config.toml
gain_aug_db = 6
n_mels = 64
input = "log_mel"
spec_augment = false
targets = ["voice"]
activation = "swiglu"
mlp_ratio = 2
precondition_frequency = 20
Rows from expert 0 of block 3, named by matrix and row number. Rows with one number belong to one neuron. Each number is 128 + 32 x the weight over its row's rms, rounded and kept within 0 to 255. All counts start at 0. Numbers have three digits each. After the name is the row's rms in percent of the matrix's.
# gate: expert gate (model.blocks.3.mlp.gate, 4x320x320), inputs 0-159
# up: expert up (model.blocks.3.mlp.up, 4x320x320), inputs 0-159
# down: expert down (model.blocks.3.mlp.down, 4x320x320, transposed), outputs 0-159
gate.33 083:153128195110089116140144136079107106120145114132118092139120119131161034100152121087122092110118123117159165154106156114119190094120161083131108142139151142110089148104124108103142133114142155100167128150138169130131086145171129132061092134072136098115095063170138151120159073120121098120129109130166126143204156137086189061098150108160128142134186168073095072135116103135127164106069128040113115181114110128138153161067078106170185092162154166094125129091169081161154105093134137
gate.34 098:111081095168170119124086166162143140144105154195157190121100106125141140105141176167130112134125162128102168100053163167132161114152130135041145139127119118146143130112137126150206111110154143091164110103129125133114120090161123094156147094135159097168081110158111119130132189098125106137161108125108096125142125155052141125176101161154134189163133154155120124206149158074112127114099165132162120114182098125160139127138110128120106165160186189127159141076190150218121108157183117
gate.35 138:170082159154097071118093164082110118101133165141117116121157094140110104095152147139112143126128068156175050133166179149123099171153135153152106114132119092134136137144138117139137129133149143134157154168082114092125155094183135223112136152134082115125109187140133144132184094145124131125156120197141121114148097143138127084156154110152125075153141098090104117034157162160124095105128096092151139089124096132131103147140125141122084073135081224171127144169097128103124100040125095
gate.36 091:175111150109156104130109192091109127157150092169091095140123085148143117105144198116149140103160120153090134123135134076064102078089122040077142076141072090149082152132161155086123141138160159132067090117097130147177156093124110154099144114147150092124115157079096160122132127122118160121141121142104178150165163113154111133146162158098135125082225073156154125148126130101159151107105085160086134175177113100083155139107118118095081121078172127111105084138083183087114112168165136
gate.37 095:081134098155107113152114154148101158131147103095114132105171125142167154119139152163112095141172160114081087129146164101136115188112136165129147121164083112140149103121080161153130121152092168113111099081131150140186103093095163140124045151124161096090184117160112219118093141168178215160099163116143157141092165058092143144095166062136104149158137096146126102171145144131098110106130175136115129154156109136113118116138094145162158136132111156141117134158127080136104129054108160
gate.38 096:127151113128173065090144146193118163160138092137158132174147152076121095160167120114196119118147128119142083169107141079123117113177117163167157114118176127187107118129065125172162077141154123134119131100143120082120088154111166108122081056092138162193124137165109062156161131139105075100151113120158161134131111129103100023061088139142125169175073122109121152182106122160179100108089195119083110128100117106145169157052103117093136107143088095122063155158108147108178109105171149
gate.39 103:131085072090060151107170169144081125137097162106130110120089179153132133130159150118112129111159114133110105129103150198126152172187105129107049129113163131180149128124137164121114106122149138141096158136117083143142130143152094082143101118147155119071182108080109156084157143145064105201121194171108150121120135075135184152141144169149112087148166120144068104148149121199137135061089130134098146118148120084139093123168066123127146128129145164170119152100083101125139145127147080
gate.40 099:088162206145116151122154137129181134121146153132124137124085197134100110102109123088142121165083097151132157161014120136094165153155080135118110137130152118122112172071123153126219150160169086118110172183132114128097119172122076136121094130154156139126138222177164121121157145128165090131118140171126073106106193047105164133163172130154099105129087145155125126148077114177069152117077127092148068130130147184178152106111036135111137177087150072173120117149097208143114131140196129
gate.41 104:121137110108113143103093109127128114099135108150121166101136142165180146138134142115159141089126110143134141122077158117101107134169171156107172143108183107146102138081154120100088122127143139228120140129111133125141115126114218104188152059116104078111176200172103155106142102125106133122053157152125112132101144128118127149092125154092118141162079126049135047072078078189120103160107095110120111138128102110102161159101225106123097121150141218172119136121152137156118085221058154
gate.42 074:122170114075151106138116173136151115167167101141133070137140090137175120166083119161143176136123106164062140122111151120128127097131148079124181065167091093100203127137088127144112187189143149133125154103150068185106098134145117140124135133082135162139172098187156118124113127168135161140091165162123120093128108197102125125149159164094112167095124115093147172144162126126176103056118201159104098159197117137132107129115094098122094123128125102114100110206217123117122122154158141
gate.43 086:159154135113138069097107147155138121161085046058151144085119122121167109136145128112128110117100076099147156126089109101122111203151217173077085135107102122078140150108088113131086193133136108183155119064129160145141129179083128112162084130112141115184148156159149110221092086118100148111141145150129122134108139123064141163123126118117105101157164181133063094097082165159123161131139177134152160156165150145141140103089119116155119145112126128153125073211178096137115115189104131
gate.44 112:142164122121130128115148122154139126165070116177180138134120183105134115148123148105050108137071156147075153107127113101144173173138097104159149135163091134104127140145144158161139159119085121113089112154121147148124152129130119137160128153121127179160151055060102103149185142128096030155192117134168164121113055115150090072116133105110137044110120082078160141105136140135119186066131067140151149097109103201072106105164160100135120208126149177195093189123122149116116057148147078
gate.45 101:110067088152179118125086079114094123117070106122195134121185106169107096116092080176105120137153168156128154105147185131104101132152187202123112194145121156150057134121115113085079128210138119109091162120119135144160120122114134091145118151133112120134103131118127047160040102153149139135152152099179140133178140122171198145093155098156174155132141107167079134146111173160120169160128101140170106088183085110113113116135133180154081115136116170062195134146091124118146164149149179
gate.46 098:126143090116165148135131123149088168154119094127097117167130099127136131113080103074127133137122161079141159107134108190120145124105090157160121183128142178075093172140149167109128102137176115106160115150147170119127136121145094184146209050084134149058164083166134162181070075147098122190157130088084114106172117093129216123117184078086149158164124126130103071130173154133134155175114159164146126147091132070198152118078169134144137114151108099035123111124096124119146105136126099
gate.47 108:114156142125138146109093142117102103147103103140160138107132169142079209152125146114051108130174111135102077119133135103111161158105103162164102159141166176118120100197152085158107127187100132161126126141115161128145142080143193195205135145147081082064157075108091108181145128109129127144137103136138145146152197111150212097137125156130207085161096090170150056100081156149102138144116152067110086099130098151084196098128091117141126154118147091138110151100150100160147123148126082
gate.48 101:165177129086064177145151139191116134114132101126139132112127149083129141100132080155089158173056043175121153102102094172118062149122139137118104177142086131171205147117107095123077120132175052096123119134067086163114134154085158148141139139119175171110199108141129156124125175127120072116172111084129168122170202076167215114162122168123152154141153132131161125101123156127133147114121103193092114118144135128127188174143096178165128131132144127098169166089128146152184160101184129
gate.49 109:089174154198133146145063115113153132111158150092161077109130143131095154142114104093197110114071154147137124168129079125143135101156090154134133124145139114126091067162165146154081139069096188168155109116117160106101061123116111146142109188091173178145184117097109154088130052104144036116166113063147144153107101169142116105127099141190140190119150160100192157136112113183140084097096151104130132141112141084113119139089112120124100183132150168138134135144105108095099132159133126
gate.50 098:063115176151136119106090115149108118066100147148075107118178050174147104139105199174141134153155120112125107058148196096105116140133072138086148084098145127099167092156092074133168125138135144205085203146092110197112107116132139114127141079153144091102164103228131105138131095129192139110112156139116129141090138099115024181103094081209075136105196119178124104138092163085108136108084126140124158136102138134142143097136100081129162134157177130116106129108143149157136132124132160
gate.51 087:176060129118156155116152124074149127176118138123106084120131176146111157090131090066107146186165151083135097136118110124152126115195134177139149142090165091163139184081181136110135132128116104127100108149091151165104108088154158127095157133156118163117071149140111106154141131134178079108178168142098132095135120125110129085111111132141185109104097150164112089116119062118129113111129099106074204100181126052112138117156123138157116153154112172139104103108115116169174106103177137
gate.52 082:118126142085163147165160131133155132083135074132088139115144144053151078082135123133061151081154156141079110079083083197144137141092126116074141139146127174085150126074126122107140129116108182110106100128125114148138159169173075128131136157144146159127090100094122204098130146081116145085113120127165150132186093144103102172156160073135126146130101113125162127188130136141116124107109134109117120128124108173129187139081129082114126139081109111114155078107092156113220086146137113
gate.53 096:124095124093113115178116132087111119108119128100155127137131121130116070134190075122074117147127108124152150081195140065073145112089121119150106127105203171096086131141180124101131169179149108153133101123105143148074149119085103146093124133133081130145109129132108075121105140144171133106103147104125118117108107112151119082130112152126102172108073136138086145193120149134166124123119128089159117049158184104132136087151125115112150157110119119128125144200095094126135095163184160
gate.54 134:123129079178140113128223119111118125153162174116154111115128125127063104135138149138086102120143162126116159180049156149088143133112160121094112203125145069075098170177126144142096150123141091093109175123170139108116097097173108134159100123098060055159129230148162111136154162180121080139064142133105122078126170107133142104098179167144136176163142142106158160162124074062114069148128182143086116097129138148102089105067089135118153092225166132115122153065104127132082140133174143
gate.55 119:165134084100128130138123158120180147146135144126092155124156156184142146159136135150146089176080135132124111134168127152154140125111151130117168122141115183139167102147101145154037145198120117095146122156132102142166106142119123168142118111156171148104106161098104124093106150117112100098098173138071154081074183150155074126130098151097133062053180103158122092080120116137113138090159111207123105135154154132133133121117172129131181122125154151127124129137127084104121146111147131
gate.56 104:102207137091138109130210132160162136181150118092082162148107117093122132154163149112134150127130123133130109110074110101141113136187136071194145150104149114112099148148161095119087140140097179203078160080141123069138149103107086107135176143155092078094074150107171173134115127095088147111103166115103100098119077113105120205110105145114112169162104103089163147092128132102166133122155111152125123164114043169135156152152141109106179131105118096144162109187158134055125145153096114
gate.57 109:126098117137143107146114145173152159156111168144152206121136140151163108109144153161154136138135095118178136187116080140140150174089109122209139100104172133124230148143159125114161121165125090101143114131052123157113125168135108064112117128108066176116140103140104159205169088103104151155136124135101104059043131134180070069132140113101125144129131078170055146168158101146137106135097124193115116106089170117100120117183127139141177106123107117126128096128159097129103102135131120
gate.58 092:108140132134129157122178184116101178167134093095167142123130135155166132120091142105113153132114077164119143161140207106168136219173129037092132144106088106158136109127211121126112133109133083168136119123103154129147152156189148123166115171149152114137146096105170125098105115109158129146122115122091081101069112141184142202094100135072115119125122157095154100176163176114092154167194158142115151070041101104129167092195131157166120147118118158103141138108128140115114118139114123
gate.59 107:150089121100150107117133142149125102088140116153075120142116028102183059155095156152134156100161104135165121092101121087134099151194121123101135189156178086140121076066122170124150184110064167134094150133195127084207165112139089160118080107123115147093173126111136109054138121128132109113148116134153193128113140119160109120115160114158163058126119182115166105132054113104133119133121146122122131127144116116130155138103120097100163121162105109098120120166126165145108114151108111
gate.60 106:113089100154148159124101096161122139145089138129084106128167139166106145098147160151162163105077113131105153128105135123144115093124143150201143115140125116125129117059118177118192143146110106195114121135054181143171127083116143146138141167144185143089095158134159164139145162138155123097125136127053104121054108134139178216117121104146162115068155090100201093158166114134166124150128062150129114119191125176142167106128108109069167127106106103110123205136191118120129142120133081
up.33 089:127147096056145089136106109141119134166136139125132109128129134094127168144176123087121136153174135110125149130124140125141153135128147137155060156088149114147119117124086188143150101151110096106118127180104109174098167099146109121120103078115085120093157036108175054126111095127115141165083119152162128162083087080148115101141140154098101191160087193156129134114141141132097110123129125153146133101136185136165138139138090073135117042163169117118168156123123140127175124098186130
up.34 107:148131097128076125203182160153117141132140069083105057172140204089126124147158132084161116120134089119131108125168130050099129125146125117142123078129119131118100180185126096093090150118097111148099077152077112096124090144126174177145146171153123146092142147083135134119114064157102121125082136109129207136100100109194097148172133140106102094116099116063127169067128055178170114135166140133141142144060074144131152132114099086141142103087114143140099096160099155080136118179075192
up.35 132:138087137151138087096142139139107133125132092141091123133118108137112124106141115125125159134108094127103143144143111096154120171097154105128048112114162170170130109078118094120151121110126096157079098154130196183132147142155116164078156137149111115161175204146115126123161102092102077121155139180159147133159106125160145126149198128154117149148115124149202133082104178140117132118149095146138114087124214192161160157151149106120161123103112138106067149136151125098119094083115133
up.36 092:068132118125114174133131107131120140106123143098141166135130192066070169110115076165137117119158131131123142127139093131146170201133160091153109122112145132209096179120110145153095113169124088070108202139142122158122121074131128123145112149105134103135144136084182103193107114134168141072137139149101137095046086148174145117105099087126088177154086150121127091067120170119131127128137156140107102119097110128176162113148097182163133091147078165204103139138167099135120185106105127
up.37 094:160074116111108209086086167127154110129170077126134095107190137116137087151114141151167131148173096101107158155151086109084161191083094148188132139140124152140155090083109221183142169132059132199146104139159149051164101110153139147172104124119132163076159107188119097110150146188153146121096172072149119109104147123113140155140136108175183163149086121132143147182128116094155075119146111114146177159131131152114135156135097140152148151094076101148156119138156085203141109151075180
up.38 097:109114178125106123170067120072075126184172160177111139123103088157096140145102177145058130149112106115173198110171144155132127105118126080083088128088127151117119151124144153118135180143134155108136100173143161162091177077144119104175180153173107110121136104105190167125121089154151157152082125116109159105139101084165141157137191137130132105101171131153161137132108093112114113119143063092169149105142144123115129137143133162179121160085162156122143115106094138147091110182128094
up.39 095:132081071162122145142127121118115145087119107147161175084102115114168113155145151162126157144154078167156156115096164118162175138165089127133070065117164112225139069148190148118197169105134104079082118135172136132100151101086155133129143096106191142161107131141172116150150124135085081117137088177126176172147136122137131060140134125091107126158124141088121092118144149117145141158089147113141145126122235097118122111146093089103134131087133200107074155179127144107120182137125143
up.40 094:098156153154134125154143135144123104146103118091110125181153082158123150111126151150142154123037196161096106084081072149136102137139171137149124068093116123081186125168148115188143119126140143135172085126099144143172090141165181163225106119158093080141077119083108140035119119122100099101142162102112163174150110142163142080117134097114108115073125080126170116148132091134161124085117141128119130079111107133100067122132073121136122111134121066044134109069192186124146131195182150
up.41 110:151131079117159134107109135074099140084116112115091234104130115177130135106170112141126131155175082121138130122157099144157109104159132120091182106123120054096121100168107111084140148127110103136116102110093121100161107134047186202158156094108095107124134177154100114114100124077114175135102142074076120101152139089125103167127120133101081107115082114107114083078091108144143112089158142155148057158141096147139101168107158112135126152159144215153141132090111135175163101179098107
up.42 077:131101125147081149115151107054093141172129182168160130160120116144103108146105108113112129086124127090183162142156052179137098136156097121076086191124143174104122147157156121121157115071115123074111129142126157108153082123084157210126124125153147118140147135012095152132113151145113084146140070113132128102120171130147123133138061134146121109077162116124104158141126111099078133225116118177151098155093133161127174140170113125134113162071155105151156149105000144130169075122136140
up.43 091:181182052090163110142157154122146142144161066147168171151128162147173143139189119102094147122095149080161130148115182071160165148099131140128127113109149110140148111104165136127093129085156168128162060181083111085085104109136146098131167146113135159099176123185142094128126141112098159153094081144141105126100145151107162101135128074125115066169096167138157087112085182178129183144154160178100136137153148161161107055082136125130126170126075143153106126207141173119181099171139114
up.44 114:121132116119098116216136147149136183128129152190122151119109145082125048167114151127034106124099135104163164075090139103143181205181148087112150117142108134211136152095135125177126116104137063123083081155120115120110140121145106115177140148164110205157148059101165114135151120098127133143156160145099155152141079122168137100141145053129097056147166123140162133134180131149117185081087065094146103148115103162108121198130140094104147140169156119137088190147155140123117143129174083
up.45 103:073110105134168116117102111110110108104098116167086181164117119156138109106050106195068117112178104137125099076174151116151158113123111158114144222121096099136112075124122039100111149195117104087145170097115152086118097096155099130128063157091163106097098072164081105114141178131131143144131142131160213134155100102075117168175136101155159167175194088097114199091164157113139143021145142141115098129120158129163115100128124168132127112138098127099163116137109147139132197151112113
up.46 100:167194117187122145116130129163145156131126071142141138102155071151154205145116085117109146180135142113083144123115120042130146136134114180130163073113104097149123149136056123139126095088162117092149106103105106087131182165107154109146192146118092155132109164133121158092147167130105123171116127153149174175149131106096119081121170076129082085186144121146074194147129119201143112092113148126090101124128091153150212157170122154159140131117124057185160179127130200116184108076136194
up.47 110:152158198116147148111138144129166138155072142128090125098094145063223106127129131152152103111122169155154179108088081138142069057131152075168128131116123155056085093133135162103056104175125166126119120099196108158122178130112205119094123158018154105169137155108078191135135138135125121105086177147174163114123122176132136101111112164163124096148114096086125113142121134149184084181154112154155113111079171127216138109128185129118079136120092147160091141189202121119147161135156181
up.48 104:148177135172131097104028090179121128088126086151152132123116156105140129077114167133124133132149086161157068179099028125119140151171124168142158163135083115142117121179093103168110086104132175128081084140139092121147110156162101138159127132106127136148101107126132155073135157177091124130153158078129101114118111119069121112123132151108134128109161115211153156185140153135132155104127095142089166148150123126133136156115052173152124082085134164183110116165117130114121117160155117
up.49 112:137096127065157140137153141166127126170157120164114117158196156145138155175126107148047124163139117129123136129079169131187168108087161146121159122124109131155176147103082113113159113193136073105099177131100130116142156128148122132167158132114067136155081106183177166170151167106099181090090143150076143121155105118130184153154128064131117100123161094125078101121156187105114078166144142148127157089110112171077156143129147138109122111131119072188129099064146128144162121128174141
up.50 101:180132135155135166179049093115150126177152108081133187135140105072123137113100128177160179101132193142096135067188180086085101086149131142125232121130138123154124140153156155150146102142130130107100119118148134134127094117071103176131169118062112071083108151094118138181081112150116131079114103191149130096174117139125158174092100167090142028129141145074129152137105095167114142064191128106151116152089156091112184095164080181130148159116133138127149137164193193154152163119131126
up.51 086:106139176108099118116104105138178111194194128174084101123160130148065074121109192084177118075090097099093154115109175122162076128110121089179130131129107198104096135098099131164139090107134161116111145060142134169107145166184148101099105103045159054145120164097105069139114153107140142163097183131120061128168148126134135119134151146134118131151128122119137071111167153147142077143112115139155150138094114141142089115117159066123121110120119114090134171143187122138119103080178092
up.52 089:088206160155079099064069112094132066107121145137144100169085088119159043163129124094089119135176097159152113140106145106108131045077141139071098111112145105157162096146157124137131127169189189126150108127127127187122134167137179142075125114170161100158085083159075136107147112133096140153126120167155105116083149110067189081076064152154116178173136125157139141207093126125101161190155145157147137121115163126134146110165063112126084105168196194154097116079149119145140125176117073
up.53 097:133142131157146143056152120108104123188068106078124156140141171092141151123137195113138109146144030135103102178111146129111152165185173159121099197153156124114103124156151152109153134086144159066109195152154098123180135119118053131090123130125109179175134159114161169200132148079169165138152146131153105074204123156118133131120133187097120054085160160128108166171066129137142173151177154154134130107178133140083092132144139106113137128149061161139072133091140100132098096150104146
up.54 132:139135177102179177137052149128162119137100132102093178115180176089189183188102067109169124128112098114133130082210158125150115105119108119166133109142153148187138053078204115146134125136125145108106097109112148099160162169146152148096150113159151157117097073134128146172129110085128158136186114110121133169123100157144147130140098093143060126121134132102082094121096158180132135193119084097123152205168064089166157119224137156163164157075134136110111125174148134157138100164113096
up.55 124:165163064132097125130143131072100124110092126137075167124149159071093068094137156096128119177107102115128175082123093118166141156145050172133158134106140166093101108119145160098153101087125136119173170097154054152190136109094136163132074137064066156159108087156105114101086132121202167035133090147137094097111091114119135145108093049146123123110153165153107105117149135196113146142114130113058197161149104148122204129097086126103126097127189185093130116155172058181113146131094122
up.56 107:159181148081114103124186122161154120210138165141130073139118082101126112130105114111122123106126171132139139120101112059110090161097124138205113073132092157039153120147121103119121176145109208206127114080156186071123144110159139098145169118143129122086099156096116170073071106059107169096079180155120090106091136133162124192134126162151129123157170061090156124153114065113126108128114122110128101138113125112095095171127084101097165148121153109167141111145135175058134124102149079
up.57 108:103186085147110145137126133143115128121141162151100147171130141160166110139121136141147148181127065097155117103072127137138176158106088141237147124134157103084131140128101119102155149122120133099110101177102119124161090150105077082150125079099133132106139120153091097181216100137164187157176128145104083063022160127207020065140148159102182091119154101061078139148115091156153124136099084172088106150119133139106147102135183105138149126142131138114127163079154151118082130129128123
up.58 095:097090124101134064082171149144132112149167138136102123149172131071103144182162132173188154041134091106118118102180097145132131130143079124120149133147178173117110122129113065132119184118133121161109220128111116169129150107108091101151113103078086148132119136125073063141170220134126093095127127146095145100134115136131134133160107109178128133095105139138123171146145152139122107156121133146144052081136110136120124122134158160147124158185119096085109138139138112157074088121190172
up.59 106:123090116157161134155198102098128108125119140158160125161155120151163081146129113092075137113144069161102103114157127092150134132169155107140127156119167114146105138144169180153184137086098186149141118150111122153181160110105114115092112098113126087148138144096101124087101103150088076146154133178129117137129144165151086136133162161155150125138090191126155116120087171127127094217114138150117116204089133141115149170115116090062112123096125082156181100178197142180164110122148112
up.60 103:101131156127129101089108153083113144111115089121122182144093117155132154152125125146104106112207114153142205169139096132089179110091081140119109132159113140090157099179139128163097110174145088173115102118186079154135126145126145115106100100144058128184144098165124158175118114127085108161145136141153081146183171093173143089143172137116156121147111134202084113108134179109081112099095132128123133138085133148105144104178176125129114083132177110180158084156076141140101089168147178
down.33 084:147150174157077130092187145150125087145179065132180166154163108105175119150139117170141117081176089139156116170145053112141066096094090102152163112182136100155123133133084153142093217124126077142143168150135078085149135142090083202095094116127123155166102137150154157109168120158157110100076133140126195144120147134128120167116102097146167088095153114104154089156124183093144183141104120104190061207196129118086132165179128151117169135113106129114130120175137188150073098073140129
down.34 104:148158113128142136139134113111149114105110125110103128116127146105109128137123092089165080105121182100180148143091177171103175174067108134108140167127170123116111093127147100184115131130155118101110157127123145102139091106129111162098093098093118182134129152187116110109110132105133131117159114144155125151088175114097144097065133150146189089039086079110087116110174201102134062154090107121175113183095124067114156087171147143129094126159104099096109102088086104166118224152034096
down.35 136:086108109104092125183125141143147145188109120117138135153128168080165117097084150149050105071105119202112120040140096112181198133127091134141142111159110155157152116136103183118123148102156131078086196121198124159126131095142070145107104147109114111139089117210083101150121144101110107067097163162154184141160103163161168139113173141145159132164121164147139149120133136127172122134139141111088098156118152132151157140135073108116118146154116131101160147140091132115162191110046128
down.36 089:140116138160176158135117121083192139104179198159171133154123158091130119128113161090200131122149177182121096123114082155070110100158082136128130144120118147104134165173156105145107136081105104157149139155106131139113188129104125141136163138148088099148175096106128140169122116122128157097144121104145052097123158049102066158086125165116108128165080095110102138108221151061108117131124103057089119099075125138068190159090077150104080143160101134153144143137175122139120146150104067
down.37 091:143115153094089129132177091152107150119115179194072099130117151137131115184155132115122119161060084138116215184132174124137122136156162109168144080054150132114094105108119098102158146125229139178086077136130191133171159140135117174101082136124132067123074093159059138160123110065160129167137135139120171115156183109155166162082120128170103122111105127070118117092117102106117123130174104130087173120139086176197165128121156138136133126139107062136099097159178128116097108112091066
down.38 103:094159109106170116119092133122077115119109154129166141157103141120061110088153142115153041190209182134146169170145107156109099138107130143053140112144111143162117050119101157114093103121113088094131172195168156165171086130134120116167194141110098125113159090163127156131200098125119123113132082158149105130112135181111186158130196134125166144217119116142161102123121164149148108104059066147254170134141147097136092118129071134134168114136133136037144154127114130108099158142133112
down.39 097:141133116145123143185090119123141079173163094086117113120156184149093116075101088142129168150174113132145123124109053131109197104205150082143136080114140115147119117138093133158130084150167070104069165155148073124130107153138140186113158141125125120160123066093123129182146144104073152127089185100164153124176196161111068133104105146198117153121196153152131095143150087178128105091122138051061142119141155105139127136176140125105094094149124154096149085117150140105136174185091146
down.40 088:136128134101067139146152084092125168107153203183155127141170104155123133177156179175177124192148134173104134114095169149099138141099090145119101110106122067163113143153131125154109124086110120137189073121094146154120186149155136115106129122054127096149159114135092108064186125163138102142184106093104121120151146065149132090128096123101120115159114206113163137118117104100124130064148111146175154128096167129096104140086076128154055151130143119134104094142112140136096161119143079
down.41 107:144139146142171099179190116113164121148131134168135109119181107144131072116176134119128129158083179190162153182147119132170092118113181093060087121087110139108162094117041096174101127106071187130166111177123131109083126116158141120116082147096181113116116131127139080146113174123132153110174130128145082114150064077132090158130097090126113129167156141133127115155141157080159167107067148165178136093070120151118169132157144144131161116097096169133122091158171110130100161116188075
down.42 073:128125163111073151143144112095110162114116137118128155172138202105139176097165101133130125096158184054133102081154099100117109111143135181123124125148089158097210135138042170108126130114124139100149125191087109096151124163094138141112147132122107107078137093156138127095114157109137146096152125125171167142115154118161106076133136145150191107124097112170104094107158093109179098134134076140178182153110102167133089142129094161147083111127123132190113126186104118108034157084163090
down.43 088:166100145147134144117122131094143172191117199103140140108131104170151091082097073111069075208099133156108144112108127123127142097169080111140109148127142048125141112130109122132175108094146105125186142083140092148094152116106116135092091173105155174139158101065065127099102142065107183108161147087090152126120123108147149085109162138172090114171124126116107161106077173082105117120146125166058165155121131113170138183086125120112122129116138082183142130072117139156141136102125149
down.44 110:106127114162174173105098116130124132207108122190171057088134087162170121114135124128188167139086110131138151113201117061133175161084127128133151143107171164097195153134159106099097146113149152200082176077162099121062143108091102094148116190131095168109145086102115122205130132142081138089148207086138094093135109093143166127096153097118110186153138086131144133146160082107147159127192187123144100107091109131148107104171145145118120112084161159134121156100138150150065077129140080
down.45 095:104110127151132123186106147124117090095146137138150115135163127081142125163192115107121139138110131154108132147154159156105125114185116087125127072114140181146156111081121074069077149137067129159152160135145053111107099168143091115105123109103124141112108137103083099104127126151134134090095128138074091181226086063140131137149156126178104164180139125096150131101220042187123117104089164176137138094113129176112118110107142119155107146087101073183124091093101115136175142130180077
down.46 106:113119091146125088105127133119157105158160193085167142150190142086137122133123120131162150096179150141124161077151104147131116144203129163154139141083130104135160102083137151120134167149132099117098129126169149183121142138147151114187048071139174146104119141158097085076148135157092138107107131120096086143184048051107126132086156156113117152148086164085072113151135133215214175138106117115131139085139061105166103108128136096146132122075096149132105164116168190163086106099155108
down.47 110:199169123182166153027129156138088130084139063146110083111102151152125113178103132116164169116089087151112095137145209197143087113112128167121136107199078158149119124092122118172140165146104142121064123180118086099148106114155118043164074146160074091158148121136118156125104145144123156172121145112192115116102114096204194187090102163134124130110153076136114133097127108134168083118166108102140145177119200176074135092119137108127087128140136115152096113111108181163169119111080143
down.48 103:164115095051110069156109059095126143142086113173134080090095113120109161117137120102085084132112133038118121163147161159207197149167140112094155068142109120112166157071126044174173149134130145122113209139179143153085134095168099151110133094088139159094169088113083130097142112138128150122166097132212135150178111113133144147129130107172136104173231084170110120108104173140198132154117117166176137134133156068180136208098106118127140090155129126132166142161161120129130131087133231
down.49 108:084131144101090087179079139128136159053095088094135114111129133047143084116113151163131104172168186088170162164171099109129089147148129122163125109134106192078063169157140147111121142138094190140142145143076104180125109107142141171075153200136130200095129107084052103144127179132141150089107080182181143112081124129134152156194111116145136099118127122126127121103151123105084143085036131143200111103124083119139167088111110133128133117164117125106087170122116124119152086133115079
down.50 099:117071139162107142120120114084095088151114104147145128164141143121136115128087132135070118200117148249164094141099160129108163107164165102176119117091138158110093171112095088114123092130194147131086086110088154138157172144149112106160154184159109097084123161141083098089144101136145181068132070126157180149115154119140122151133156122162160105043159103120149116153171114214133129070158130082119113117145078129095078127156143116101107133122139151134121178107053118098130148121164051
down.51 088:082113142114132082073115130157119106065079125157114110117136077139174117135176155089145124175158122120097169099137127060118112110131138161104131138092136173184090066105159134159118129158191135165207151184140145143090074099101130102125158163149093110136151162130078148104144148086107109110190098119168167155119125144125091145145103108117136109160113157122144102156135109124160119106141111079146172161102152131082119193077110115137118078111136125097203123141151174126152145077015089
down.52 084:168145139065133105119146145121156096164184125140155167120141096146118153095123139131162132078089150058131112086150112124119175138090089100192140092112108159107116129135179093110105135094086172199080137155108128132101088096107095105113130093083134150126122138142090183044174122164170085117167099113123145083130124088167087121169117184134161123139135202124151174117130105142136092164146160083057144160155153167084101164182123110140113106160161173127108145139111142156097128148057117
down.53 095:178110108145137101146152093107147101110105091150126127087118114125122124101112129095153097120132121169146164216115087111135143088078082118098160085082136149110112149121178169175145128108122105105198124115086138157046115155101154136054168164099070097141145150114077128119159157187170115074153138097187143130080133109134031135136179182103108125108120129169129198117156103105180102152179084161165106082107118092130131159165115133133173173105136122104112107097111181176136163111149088
down.54 130:117109151161120134170091117081142115083083133135150112170138144130122124129105121106116127115074156125178164182122101105087118130193162142118138160132145159075149128084103203124156112109144145171098128076134080153101113173139122155098115134134174172136179102153090097067162136109121170111149111130206171174190131122134155083093175135105108073108116130149142115083085120123069158122068113122047168112123156082101132192125130152090094143088129098129099146123063111041162082153132205
down.55 129:169116122115088069153151162120085139088093097120160114136155088167145136148147145110091143123174178098082159197145112190121133135209178127138139100102107102166045213124112112135149081087166130134094115058132098124160073084179081108216088111122120170077106130164116131126141120133124187156123097169160140161092110207161132113110092105165182132169081114099152118154126112123126133107135178157109150143160152100119132097194081118160111120143109153108144093104110170139140164087154130
down.56 116:139107185085109074096109126176124079091165127171153138109111134148142080141141154186178137076082177158155067159145169172111161072113139152176096118087140169143162111143127091040133137204075144094123120099128136111139109087168143083153105132134091131120160103154074121143162075139125195146124084128135122143140118113134120142155136155111081161160151170081124129097093115154152146127178170200135142052117127152155106096067101111127146099123116142120143153087103080144115142122146152
down.57 109:122178176156089145142074089111093100065112107163107078093091102159139143112092138127151107155104073116152125109103095150122124135187112132097125082121176121166164121086116140151102142111101139129122080181168122114141130139176139134161170116105112111155156155135167124104161138131145159153052137120148131131104144131078103139107185105154110066108116179153188105157109138077120117162068122098131149157138119142068173145133076135166122191133083156170129146165099159137108183144083147
down.58 088:168150133109070122093118119116126113158082123128133129191118099104120152139141080088073166127147095148125098067118100186070108058219125126075102139161123144136136137137221141155095108145114111119147128196124143136103140123162151131128127099163121142141117138123193143124140081165129068151095133139164098180156170162165185204112137150109154097092154095149130137113115112095203123091145113132104118118137106102134082084156140076154124147129127152051105071159099146210152141119092162
down.59 103:124168105120134148089139109173150139114115086155158185109175125179098123128142107166168186164105084138118106116098095131061040171139145179080087120103133159113126116093139145089119061121103128144144180079126141129087086150108114107159173163113118104092166113111166151168157102118102142143115138159139152118089142152104130079119143082116155158073094067113162102160099109120191093202143103150250150097102157108124152115177155080184169124146081089113168135086117123119113148090162086
down.60 111:125118175116162163172139100159135160121033148136166127102132161151139158137144170131074079144172124081146161066155098122180128143144144178174143133137118101116102119156090131082143131146141191188096158174107162129168171167087131112072151172101117103054133109106103123099116131127133157134203157070148104118116104119139089162139101172205131173130199114106122099119152112168133108149119162138130101093039152123126129109155137083132133045109078144092092109110101146093043127123120076